From a checkpoint of a small image embedding model.
Training: normuon at rate 0.011, 11200 steps.
Data: trained on retinal OCT scans (Kermany 2017), 49215 training examples, 29.1 epochs.
Rows from block 8 of a small image embedding model, named by matrix and row number. Rows with one number belong to one channel. Each number is 128 + 32 x the weight over its row's rms, rounded and kept within 0 to 255. All counts start at 0. Numbers have three digits each.
After each channel's rows are labels from the 100 images, of 14976, where the channel reaches its highest value: "responds to" is what is common among them. Only what is clearly more common there than usual is listed. The data: retinal OCT scans (Kermany 2017).
# convs1: grouped (4 groups) 3x3 conv (model.blocks.8.convs.1.weight, 288x72x3x3, each kernel summed), inputs within the group 0-71
# convs2: expand pointwise conv (model.blocks.8.convs.2.weight, 576x288x1x1, transposed), outputs 0-82

convs1.190:169145137091135111106184094106092156166131076117120098139109132181082105159131129154133147127173051095120171082060099095112114065099145164098132078085164149150125147097088187081121131151091128125114159112126091109169
convs2.190:088116112068155164072152075072101124100167192135135197120103144136131100128138133115135123125110183079101113118119163145053112125125090154109128146172128150062166120090106137181145116149126164182034132154174160126126198199109160152156138126144127151
responds to: finding: normal

convs1.209:115141224147155172165147132118151154166172133148118129121108136146144116109143087151164178125065140060125179116111062137165140074077085163137147095094143117096164118128107181117152140152150142102151141131166057158104
convs2.209:137156115117152111141137069118081158197127137139197111136130133134065126096147142142144138108164128094094134136134143120138117131149099057182097138082124107089151126089135125127124063149160154092122132134138139118106109139119175096060097128082062099
responds to: finding: diabetic macular edema

convs1.1:101213107114103127129143082164088082148153109174069130130129123119110155168132123111131105129152166105196112140163166094069143079095157100077151137137126073108148088151150120054162187135120142121099146073149111157116
convs2.1:068150135154157117157127149166125119072068160141150129131140116163114130133128158114136155079186134081162220122178117123130164124215115128146107125147111170083154075122126174092128096103109175155120163155109119149118136127180099130130090082120112116
responds to: finding: normal

convs1.162:138089159190090161109163137131118102137130081107147133096158117171142154155117186152122143122099219156154183083128135093047106188127165110147084160140100128086136102117100181118103087124085124142173103099106162128142
convs2.162:160127113117093151111175116170109087104148130089204136131164128085161111129136107126060086081134165122085110124140076141095174120175104131131120109136149174141052130104170182116158155149166136129158115094120137109122066154168060178141084092178153157
responds to: finding: drusen

convs1.180:119175141117165096097117084143122155150160129147091127169163164156160092133148119074161165194148144080158135146154081124198132086118106083155126167045175060149129112127148158087159131095164172114162147135148114142134
convs2.180:156134106100120143170108133160155078069168149140138163102128112096129125130116123114102157087145111151114133146142145142108138122097117121087078129129097099124134075121143114112131131113076129121123106173065134128176097103086052097126128181092135167
responds to: finding: diabetic macular edema

convs1.134:121128105129106119159120191097115124098112164072122125067079077115078085140131082190120142177134116100195143186126129139166113149116187105164129127123115055140128171102096149109118127154092102096142179115131163088180
convs2.134:077147108133144076107107126056135108102082174144131098125131111118085117182155093169140124100174186118066161088102133134107091159106149115129144117173153154127196157174095088179141136117130156109078126121086156146132117144101116148069149152184051165
responds to: finding: choroidal neovascularization

convs1.142:120095094106079140124083110140131118106101144122186132116153150127132107116183095170133094173179157102111146054137145110128130127156205125198151155088120118156141151086132135108123205079170116125153099078185180136102
convs2.142:157081174147149165100154114158149144139122142144095099126134150083106141157144166143113145137089166120121130074180108152117138131107137117125145135111130081172105159099153147186130160147168100128103150136100185102118090109109105129118158170132120160
responds to: finding: normal

convs1.0:195129073134102146186137091113157099181126155138100122179091152088187122078110120132120125170191102156132109120102167129118146115120105203121149147082143141142107111084105149087117111122090156109129091166149151034124
convs2.0:112124151138149133186126151085131143097124177096148119145133121120168125127115108086140124118144148064161107149173160118101161101133108123132159101141088097090148100114107100130137167122127143115069164162171108124166159155081113153094150137094095129
responds to: finding: choroidal neovascularization

convs1.204:135120097070113170101093158177093117124140130140129160132165116126078110206055149118084157173114064147159123149105211128142083085161142116150128096126128188119149117122098174146081115109080123106136106150082162128144
convs2.204:197126103157155143077147075123115144072128180161180137110109127133133112141159112135116111122115141144182134177098113130177155084155141107087104144084144108109095145154124103219095134104108158090066059138113178211126158208122138112094128158142109107
responds to: finding: normal

convs1.232:132113093164144125117160131067153092146130100110137135115115128121167111179157103146133153130164093135102146128117117136132105112180073129000123169127072155056083130108166118108127196162126083092135117112134088108118
convs2.232:146159208095116184186126162129116142187156164100155164167151097109125119120143198177134118140125096120122115091082164126124130133126149151149138191141128138152092022090118126102052116162117097171120088123127101097067115130132163088099125102124113205
responds to: finding: choroidal neovascularization

convs1.284:174126148166122125123141113091151139136115093147197110144118108087123123110137108172169172083119175108101136134188161099161127085108116164119125079143162128133139124153059120092146179155102034221091130116106126125094
convs2.284:115199125101139135120116073152119145132139140113086122101112071072125117120127105110125101170106100174106120092140126142086134163128066084119124147164172117149102074126101153139046119120103065168122160152161131119099150083136082099109153099222194116
responds to: finding: choroidal neovascularization

convs1.71:124124217129179154107122208091178124097153119176164138164171130149111115088098140103079119135116140110132145191131106103151061124106140112128106165134174149180149142095131143125153130150206081096077115106161111127144
convs2.71:125099092146109109095147146162105146140128177144126154103151118088124139107125083074089093176092088193102087134093140164177141102134119133156099125078125132164124115082115115072133095143132115080139180076106143072139190102154202155197129117154130110
responds to: finding: drusen

convs1.2:139134210099144133120096180097217068102151123096160070177127181093152134137136138121125107102126125090157127182112167135138109126116135122115104189128196121135122121117144162087144132134219141120083104155148119101104
convs2.2:153128156202097143132112154149087144094059167144133055130080152060130109156135100103173127156112095139134121105057184094134095102115109176129102144119047147163107131126073124146124114144111171128141113147107112112148119155161185198067134093112156096
responds to: finding: drusen

convs1.223:080120125146141144112103133144133131098170177107098161105106170077132172180148154099139064130107146181131163093119086159130182152055146100175163117129119141119182125111175195133101090116127204075161151141119112134141
convs2.223:155075159178152085087155087125130141139101162043161128144133123122101158102072172097070192117156099086086137109106169125118127101181158108129122138079135075154093102110085140146147190104174093114108068189140149105166151135100101123164136124143188073
responds to: finding: diabetic macular edema

convs1.253:181133150175109070111083101097120110103086117139111170150110117069146155105129141154119146132118126152134123114134124099173079127076123056124076128176148080146203159092136124101194115139082155142194127060109124113120
convs2.253:134115081120148141078093121119083163110127175151125099079127097120093124105058133143088134132121163087072151144176060151123114157117151096064114128055094151130118138104186129106185040136131092133137137159109092114095126129153132132135091181199092125
responds to: finding: drusen

convs1.91:111097098144115147130194128218123106079135148094111132123111151145117109118160102163117167158160086095154089242174164093166119182115099085107101150124117083135142130093116146112119097151127117118182165119123121136183
convs2.91:139101087121113152139122121177084128158127111159146147102125154083128172103059150176096114105205120076080130130133082090163122094100096118095161128118194084074139134158141116180080113142134092120107111127110109137193172100179108145105123118122158122
responds to: finding: drusen

convs1.138:133107073104113115117173157173130154095127104074158132144115157111079070083139085155124152112130114129169180193209110102137111189083109131128115114162073094093128091073105136093151092097136139131147151086139145117182
convs2.138:147107109136120173080078105165149149146092147133104087103146214151115125188126077146096115114124178101135168090160093133080105075161104146112064084123109142153052089131143107070118128158150098104135127070120088123129126124161124150108160116079083130
responds to: finding: drusen

convs1.55:105110213121138093105140190116182126093116093150171133155104150085124111126125124075082095145111123104178156135152160141083100117107094135146109182117155152185132100099138164118137150098247104136107143154136105101147
convs2.55:129082123187141116137130114055120133085134149137134127180153133123114087127123103131119119139087138154171181081057122115104134100146142173123126160129099204128136185073108121177155117081167179128109077087128135118180156126092116213150153140172109143
responds to: finding: drusen

convs1.150:105071096071111147142108113106175103103121137141045146163174116124162171136124129135124127200131049136122146157089108131168070080076122176152115092110119169110157114077092140139176090119169168157111135123101144119123
convs2.150:143133054172133093096137207118117137158180127122095131089123192122105146119143103127110129119121128059127116111168065100074068108153129070157097098121144120067098164068181113127114177140110069126105099075140102146109128094169130176145108119120125158
responds to: finding: choroidal neovascularization

convs1.234:113178103170110154114166124146173075146157102146173136117183127149093084085083113122155129093148117177139164143116153106108119120125156152087120131101079196100106105111153161142131169162157138129011116134152162184120
convs2.234:126173122079080113083163126132075179116106164132077135151122170080153156082117157141140135125152128099137100183078146125112116175146148121113132121072109099157099184132112119138214137094070121118155148108123101155107142135184074132105159139124107133
responds to: finding: choroidal neovascularization

convs1.29:135140141117165134182047157153166109095146187090106091126115117123080105111034104154139133053125094141134124077132125165133105102073106160081153104135142141162105124137116114132111129124139139170134065087200142100144
convs2.29:150096087186094125141106097134141063117092111124093140087147123074113131139105140106108137128103117098140048120124131130111158170116157132167124094056219107122176146086079105120089148118129128102089124097130123136137096112113119140074105125136140092
responds to: finding: diabetic macular edema

convs1.35:158106213114119112153147193128109077123143074148147126175159155107105101139120139134111116149081128122129126200133127120108114126107149130136107179098195104194122148116141165109092128134226127098126184113097150114067
convs2.35:129098141171140098112160089128101104185134105107069061145097101084103162158077109148105173091082111059127105087124085123102159150133118161102176114077107155148104153060122136101075169110136100106078122121170117096089153148175151119207124110155141097
responds to: finding: drusen

convs1.33:139075080132152127190113133152162147201139055116110099167082153177155119127143153148113174114105131131120150139116158136135184137120110192156192123094127070121081132160136113127149147125072147167179118104088133073087
convs2.33:087147142163116100085122107121142146135148057163110136121146023057089126160100148150101091103176077208142130144096107074089084151100119101118105139117124110105061098105079089181145120174145206190150050096162166145143124110132149095099146149144129157
responds to: finding: choroidal neovascularization

convs1.79:118114103080122132103187115149111163121167129077134120143154117113090086077139081147160197123102116120163146226215149108126128194083115129124116125158093124109112116088123176112140102120159124144160144119141129106205
convs2.79:092088085093139157110081136160148080137061204174131084125136134133095106099140170136104119094065223120174093144157082134111102093114097122152063099086175112086134136102150116112106144113141124107107119128093095114134092139161156117156101103147126158
responds to: finding: drusen

convs1.187:076104161119166210162124138194144116162119152093110122107171124139133097126170148109108129144081081095118101114107154135134111101143119112162087090159112123101213112086133122070096158115111092068082126088145196106148
convs2.187:097141105105129187112129152149187180126045110136139134113120104148143097159162119194167210123106104101140108170105137180114114152098158122158085095193131143143110091081162161083111066130191134145164163065118135075120147117097133112106116151165028121
responds to: finding: diabetic macular edema

convs1.148:129051171105125164121210158165144153163089146107050124126142139163180131117204100122129133095113060137137142173094131106133141069124158121157114113162156183121160086087125117120136103141091093082119137105115141114095
convs2.148:108163085121163176188152119086100085151137156153131136122189145108137171104126114114178100098134098128104127114163183164089051168133143139144148137081093076156135115047134175151123184126124148106124135079159124084107123168158118132135149104107136124
responds to: finding: normal

convs1.76:112111079104091099137140136159112138109150088068131158103132155122090071133149068140141184147087141122132109246143151086143091153081157109154090143110111133101092117115157136056138082152150128142139100138123152124196
convs2.76:151121103125137115181161132126126113165107145162115132090177147092176128091073094119140152082125163080138113135168140114133096147110191137164080075107194138140171111105093173130149144059123089072127154091044128123097124119191159131098166096112137077
responds to: finding: drusen

convs1.255:109129134108083087184177112090167097098152081089149134088121095140170141113138044071103146133128138104093091116139145148113146078122121123179106136150110138156133199135120200178113133108072152131147158129137134053098
convs2.255:140110127134139126124134155135103185085153139101093169077105128116139139159122118136082154113098160101135104195167093150159098087155120105093116142114106136127149146077119158108163101100116124148157187052135167177163076105129156019185044165151122067
responds to: finding: normal

convs1.200:134100104178083139124096113081110147100130099087147084147069064139154129084123138144102146109157187148091105118109138100101150185096149180111096205147095186086105150166155115114126136162120138146071096149119113061142
convs2.200:113083112111155200098127100146129157178113159144159118104144068119136184169103166128139107090124129140106133182084086076080092068120103107149110145169129144134130138081140166203184126096072119119139158115146113174142129089127127169203169130175064120
responds to: finding: drusen

convs1.206:098094075102145168127148111095151115130119133103071086081139119128139141148116163097108112099100071141116154087101183106150068111176170100142142062127037122110136085120122098187100102194154096125145126108086157111124
convs2.206:123141111127142157111161160134109191078144091138076144113110148103149107124111134148160085163160109131108080119124184118122117116137097121145118111107173190142122089144103190126135105141085160089140124032086156120128097077140152131107177073143119133
responds to: finding: normal

convs1.249:202124147095124145169160133140069113141126199082124096161160154151083102118137089132136134044096141096146114130085149118107139140134122110143136133069149168134135102188126108172113125074148218168105134149141167136170
convs2.249:128115172116087154086130174153052155128140040160151136104185092144129149145101128178162154145106130147102119130073128154194101148136119083131139093101157105112107130096074152125145098077106108144125154074136126151096098053147066136120096124116138084
responds to: finding: choroidal neovascularization

convs1.123:137102122138142087136086159149151118082139144068148194110080111185094133086113135133162086073135133156125169091127123170178155105084085108095169105188125122137149102117119187112140167194135118123074162149085121171111
convs2.123:110104118087114149126139079159088127180112106083128108138128132161079182107191139086140178114133128114116119167208096115101109149080127112081184110178132109097096093121092161150113114155167174182168142172141141130145172125172188109176101132162174136
responds to: finding: diabetic macular edema

convs1.31:148125151108070173170125085079075126058139102184069153111119094163172092104135138116145161092165134093136133087182116137140096112115129151191063119074099118146126087120139098106114162193142120140097139124092100150100
convs2.31:096118145134097139114141143195154161147143172149145119067144119117092096090135152111103092194142128109113132096127130122131140126116093167071103188144127079054106195128190149165137136160168117078056096055097119117161143139101118119153109143112110085
responds to: finding: diabetic macular edema

convs1.236:199106115173072112159133070132124084160115072117108179074126134137176104060149055090145120122134140124083070130122133139179133081113095153166085115139167110130145153130144188125116157118164107092100153098105114099130
convs2.236:072097130162115090157149165077140145119155129090070183161112086132141160109121118157166158145137196085176148178140114160081134167175140131115165115114112151097139154122093141135097066112177175152133074125123092151066145088096051093186161114093160113
responds to: finding: drusen

convs1.108:116145083080101163111184113145111175074136185103140115146153147108133105062135166094141136109129133137121126076138135062137135170145112120110110121123178097129126150041072153221102148140140171138154125170125093144082
convs2.108:143150137105125156120107090091122179143122030125085120102064110139081195117177165162150107074115170143139123152107174140149091140116058136160118156096118139123116156117113162137159130147086141084111120160145174111143116170138099155097078172135177098
responds to: finding: diabetic macular edema

convs1.51:140106120176206128138190154132125142163131137135167169116124125176157072157063135131095131171115168174104125087198163120136083111144126085140091082118117190206109140114131131178117119091112082140116169138151145113130
convs2.51:168121125093103113107044119040084198100123053162100120080073110159128149056138079045114148155092144134111112092097152072102129143148159165101148213074171104098139143125120099109167133132144078150119117121153115174055068123145146123157137126160136087
responds to: finding: diabetic macular edema

convs1.275:201181178175113115112133110126103126136108102142152158098073093091207168126089114105129162117102119130105099101130137139165126097132094112143082095167189079135125155077166125109179084093157065155166132108106095097112
convs2.275:151149119128146143128123143101101087144125166134060185075154087206129114097166128128177120120163153100100165104138135123115176156123129201097123118142162162144122125146081143150128160137103116140189140132103097151189215132176065155195130142160155171
responds to: finding: drusen

convs1.264:125150096082110128161143186152101148120147137139195116158221126124110139135094197157160188164122134189147143120141109158167115140125137164133133149174124162088073091146146140100108133141147078209130101164165125127170
convs2.264:103089126138148128132142185156095103119112138106193151123123165128176095126179120123175142098137152189132116069099117107143132180141129103070143088091098110083091111142197137085143133235123157163109126168183125130091103054090138155145071093123104120
responds to: finding: choroidal neovascularization

convs1.170:098088111097110071159074201119148145112078085073092114077080074183200169097161112166143112099134110136134151108110166120133110128093179166123116061129178170110097096110124132147110134160135131129109157125127101112124
convs2.170:153173101141135098099095160160072105194110134154145139153079162065124154167116103126158073112147115133140090156133136136129074117151118192173130075134132139124179109205152167069152082121120171155098146146113100116160131085141108128114167101108126178
responds to: finding: diabetic macular edema

convs1.66:165140084095132158103157141078104100207133184162116148113135157107125175179081094106163103180136151056154099149225119117115146101137181142100136141163113097120123110112160139160092132104077119098107170127110135134100
convs2.66:122147163141078118152140187124128117098123134096115174170135112115130132169160153170155144155148137130084125134100158159169106097117119094079205162181170086160183104157119094137122192130141133197127203088089172167152154119112148088172173170115123135
responds to: finding: choroidal neovascularization

convs1.214:111120104108070125075159180113095154156056072147100134129142127135200152144154107106114139124130145095130126147107151090134061138134134180138166135137161213108139139128045104107174108161083172112082123122112144167130
convs2.214:141136168083103143122097156173161109154106123096142185158142135082087113138214097176107122104158125101191129169159110087118072141127096172136159120084093121054183185148163151113134088130048131128158126128123118138150066190127106149104157116156036143
responds to: finding: choroidal neovascularization

convs1.125:127148060124140161105153156089165119164123077139131110138079082130136095114097154062167142096114132096096180141165065094139103137149083158130129091139135141083153125143097095100127071099135142103029073150142107145096
convs2.125:107123156106139097105113107149197110073117121144121154148137099136125113128087166157150119120125103112183123128145134170141123179129110106173156143098095085165128138123111120127123139079107159130145112167064174152095162124132110116141097094164099115
responds to: finding: diabetic macular edema

convs1.9:113158122115067142139153120162072110127113120166101138145126091063138118184113084158093130166099186063170173109127145085094159070094105141145163158160116100121144131134139182120080193062115147121111145153156095149157
convs2.9:147182199164122093122126097097148162193175143114148148107141125081137149132163158133111119140126075154151167130106113142152141188156137111133138186131132125095101173174129177126119194150087132097144118161110141163124159100159134108122165135122123190
responds to: finding: normal

convs1.121:167176111100141136148124150116134126093125104100121134105136130084080083099158093090208110141131141104154163227148167126155115157103154118171146135103103126095133128121123127079201103130114092096140074067093178113182
convs2.121:110133089155153143135102139118110200179093091124133212165152204135140137127062159114174119191145097122166107029127120087129074176103123151121131082047153089171151097066162177157150142070024136186156078100069142156175148189141163149101114135103068123
responds to: finding: normal

convs1.259:212120154221082123156122076116079084101128099104110111098144129090148105152162073079167085092107131147063107118149155134126160123134127098143160133151171085129130146122125170162144116076174126134101162130078104096137
convs2.259:123074162200079183129130127158137103094124130098144099130185085188083153140196143138188122110104154123142180134125082174152151140095129160138097080158109071197173098167105159159108155109172144111136107114163118099186153148091149102222109134155129125
responds to: finding: drusen

convs1.287:198108150198113059152147122082093092119167153104112108131149070147182105126153099135150061074132156105131089147112158117116120134141130153113134112162141086101176164139109123119111125159124190086171212142130139137168
convs2.287:178146195089106130122120095070099104115082107097156121111141084116144067134155101187123163152126137105100096130120095143111100131128161145113140145125105121143096161111077104100116073163185154157199086169109172098079157122094137114172122140163156136
responds to: finding: drusen

convs1.111:120138080152125127094114125088137120105125118123189136103144151162078080122132149133159102145114168106070126129105129123126123120142158149199153082098110138120179065149190134077095135055129171069077063123155181120156
convs2.111:160071140125122175129121132085120131107131100123083125113142170144121102137120170117123159147127112161155106155116098115104106113148120091146146131060148118115088169059126123129110168113072146122131143062140086121141132132193048126155159104064104119
responds to: finding: normal

convs1.227:021084129023142108162137137144119134139115167158179129137111158153112117119170131122142123136182163089112187129169138165088159153156167149113146178107114156158130123159124137149145171159093091110160180142116124151162
convs2.227:118135098061145101156156110139122092111108169197103122128087080198130082098109121177092181124156122123138147164099107148192099157094151164106168119112125080120147196122184134103154125110107098101102214131136169101192070126112109163170118135080152114
responds to: finding: choroidal neovascularization

convs1.152:147094128173151155111153139181157167151173180153203128127096077122091112084147118091095169124112185098113111155078166106124158147139107101138092162159162159076100123103150104091104231138092118144121126103121146102127
convs2.152:131138253130117134080156138049189127109085146108125110100104194168193105112159085196109137157130180164120096158081147101104107146123096129145108062167126124109092067096094145128071100099119111143178123107143121163114236153150107159144119069131116118
responds to: finding: choroidal neovascularization

convs1.122:114150108153138171104116167159140086197080181155114181158174136138131172118130170058096115117104160148121087104101124161168109136163119138069107187100138183159088190145135143110092100183120131149163153119106088147126
convs2.122:063144130109169158135151099139154115126153144142158135187080140106142160078142115110085205085126120102158157140169134124198117117148073096101093122090092144174125084117115144111137201119111136162151096102147171138183136145099116161121093147138143121
responds to: finding: diabetic macular edema

convs1.248:119078131137123124158126094173215100127157116108204119116146163105186097154095114130150168177139153171104100162153089105130088127139192114143088097133109126126104141136103135121155139153126187208136178110199133108117
convs2.248:076123142122109085168120189090134123154082107184137121121135136117121069136165131120131128129093107148152169078152124154182158189159137166086118095100084113109091136166150143158121102172183111140131181131122105139144110094172202167162133116164126077
responds to: finding: choroidal neovascularization

convs1.22:134129217092196140156126148105156114052126131102115098147109156106149119120112057083070130139152159153166186095142162139136092119146101085136109135099167170168137138137169115092118141113215087143103140115128124112166
convs2.22:126131117176127105116179152198100154108113146095176092143078154124217092093136115139095095127121112106133147126115103114058115092115164068126107193133172105181121094153115167135145178028045094119092131126121143060175128143169129144126084129165121163
responds to: finding: choroidal neovascularization

convs1.14:155119149132128117080110128139110095135121090148122198134144063150138120175129092146187082164108115113120128126198115124155136153151146131222126128089124122093074145090085082176100119169121177122079096133113082184152
convs2.14:110141140137194140139168174118165139167125084101128101079115124151114081090121089157061141129066134155112143119171105109157198105117147117086035130136161125075158125144097068136093119142124151092129130127108183154178138135159071163138134089118125106
responds to: finding: diabetic macular edema

convs1.49:134171174125130165099143126067186114110117140125134075117179143091125149125124153093094077095182131108159125175125142146112089105089130070094096147158134123169146101180151160100119163137182125105086116164129105024129
convs2.49:145113122113145110146148078110143109112114145120145160167074092149113129199128188167118126165172080172109148142149123146212121106163087052169110154143124178101104123184147119113119136131146081106124120128102142168129123134138153144094090125191129118
responds to: finding: drusen

convs1.153:118080114199106097106108133138152112141130115112144119133140099108114149145131134122083170122158240110154098098124184084094123213133146093145102176163178171057126109154113113147142080127087120111109078139110146107120
convs2.153:104147058180059154062126124112062076137177146178168134105122061152106123138134122107129143110128107158107116094086175146141092055104195160138114116119121087056201121177178139067114125184201114124156139145147137103123153133134109157174177109130151102
responds to: finding: drusen

convs1.94:117119131173136115131130158104136144154123147131083106117120137147117147144106146121113155091154107139065113135112118136117098076155129106172116149118148116101157124119111168204107173091101122169160160255097139189058
convs2.94:103143139129134107144044112092127068119115126076097146101088103127181119087111138085102137123155055086184134153090087121107116134170192106105132159158080126087105143119134156190090108108068130100141116158130169112144120139104114080098075109117098138
responds to: finding: diabetic macular edema

convs1.54:144154166131168118156118174161169086154120087151201155150187134094142112133110165134079132110124117107156115191150119123120110137112147110201086179067153117208128134120127192144133126136201127097078134114141117100116
convs2.54:116115138138148090119098124149110103107119142106125126100160110080113087096131142097143096177119118157121133120115100127068138132110121121172133109149140111119126163105133165084118100178087112104133111164166113087132091138130140120154094093129172106
responds to: finding: drusen

convs1.106:140130099119135190147104169112158135140118092124099046150109121123115006158122117138138101134129138092148178071129124102099105121147150121178076147183134109141119122095161123125200144080121158133104158083151141142178
convs2.106:094115197107136114128070119080086174152086149095117164119122082092111133135093167182154145096157150126102104060170095055115151071122066109132092116160177114119153151141140168071148147116140178097133144102107077079120085118113104072121107112147084101
responds to: finding: choroidal neovascularization

convs1.247:134116165113111168176131125113119136165127079146182143140085110140101115077137120114059107223126137161179098143173110149173115068138141145133175127115119145174197119164108142107096114126174080088184129155131090123098
convs2.247:099124165177141186157196098151174164096126123136102122138191135195106112128140064172140126087110113157160150083112088092150117171068179158144086063203080087123132159102108149135071074090168081132101126137176061105153106170174154089138059130144118100
responds to: finding: diabetic macular edema

convs1.272:247169154192118194123091071097121122136099086113150113148084079134146141097121168171089178122117129114144093141171156126121096104155100108126163110115135108154163144125101129151200102134160106171145142089139125137110
convs2.272:131094095105188212169099100114152116133151120097114140169162134095149165129054107138128130122130116135177114138193126130152185143128129158113150071066103128138122117137175125112145153159133173161122100079147104140124124152174143147132086171143108120
responds to: finding: drusen

convs1.15:137142109092056135143125191133121104104141127151075191108145118107150122128070091162143069087105138070168082143135109149096138114106101136120112180101127051098152119110132123145088106117180141156069065140145084134088
convs2.15:132087123165106103159132162132131115147108139142100098112084164113154121083132129122070121136107157177153083096117153161177107148162075063171128127144221088191106125150124132140053141086181133135052125094171143062110184087123128114145182141166095160
responds to: finding: normal

convs1.241:157127154187098117185129085154132091140121129120113088090164150120139077059141079111069113114128149101159108130071135142147098098163089108105168150096116170120146113165071113180118110126144162095049108137134195168123
convs2.241:180131097233106128130149050105118156101150165106163114155132158131108103108113112103162130118126120063118139153105128114103097087069092135147102139142112126113124155172159069130144129125161155172101155133111165154177131163136172180110101123114128137
responds to: finding: drusen

convs1.32:175097148058199119124157188122219160119085136114167116131125115119088140147092096148117123137122138102135102125114121110147191183097097193110120118119114185170111131092095174148110142076124134109117101075139104143080
convs2.32:118185142204140099142140088106045161094096095169177135105146126164074101072139104108137177107150150150132099127144192167137147101100120092164143100109108097126103097172102117179150108093102176175151178119141098092183114105110169098105150119129094118
responds to: finding: choroidal neovascularization

convs1.235:148112183213136173179169164150165175114141116119128143075092118161128139155092169111154133145140127160131104131151144143186136091140155154156157115144117151074122176099162153120132133073206123131116152213133087098148
convs2.235:181099087148139138064151140154130147124158104108124141117152106095127124112133164120150075135127110121170116195135173116155146054080139190175163106179125170073177123148149102101160129126124116165154153119164107157151129100111167161156099136125130163
responds to: finding: choroidal neovascularization

convs1.96:106188096127121160143085164110168114156092133132132172132096129117088060159139111147139082087104151081133127137117100089163165083160186121136155154143115086140124049094086144111094084068112125100107130210105133119156
convs2.96:136151123203097110161106211107124084180093192078141079160111146173085090135118146113169163118182152161126154162139181139108084090123132088163143126148142080154146162143153122132104108160078080114107186097146162207106143157189167095114095120098169160
responds to: finding: choroidal neovascularization

convs1.210:132110148188143167107142133136103139195115104089145110066140139147101140127120135122139168053153222092174125094173129095076166196138160083163110161143142127089148114119122124103103129183085092083118107094128133107126
convs2.210:163152085118158076115199105141107096197157097120122129144097105124119114167097147178124149148135147153187131122115081125152188028149063184078132130173125141105132108148097154103113082098132135192129123126211141078217142109132122182114173112128131068
responds to: finding: drusen

convs1.171:166083101189087151169168141101112142162134095124144098102108090187114139123115133105123147089128225144149154121121110063083149181142133108136078203130134151086090141101094113078107129131101116097151124077132123072126
convs2.171:102122079156143151123139142088077103097130096124089154161126144128118090155172081085122172133129120121183088174171121133113135098176121163166105168182105110145146164107123140158119145088166122146100174200126125119138098089187110201113150108167135083
responds to: finding: drusen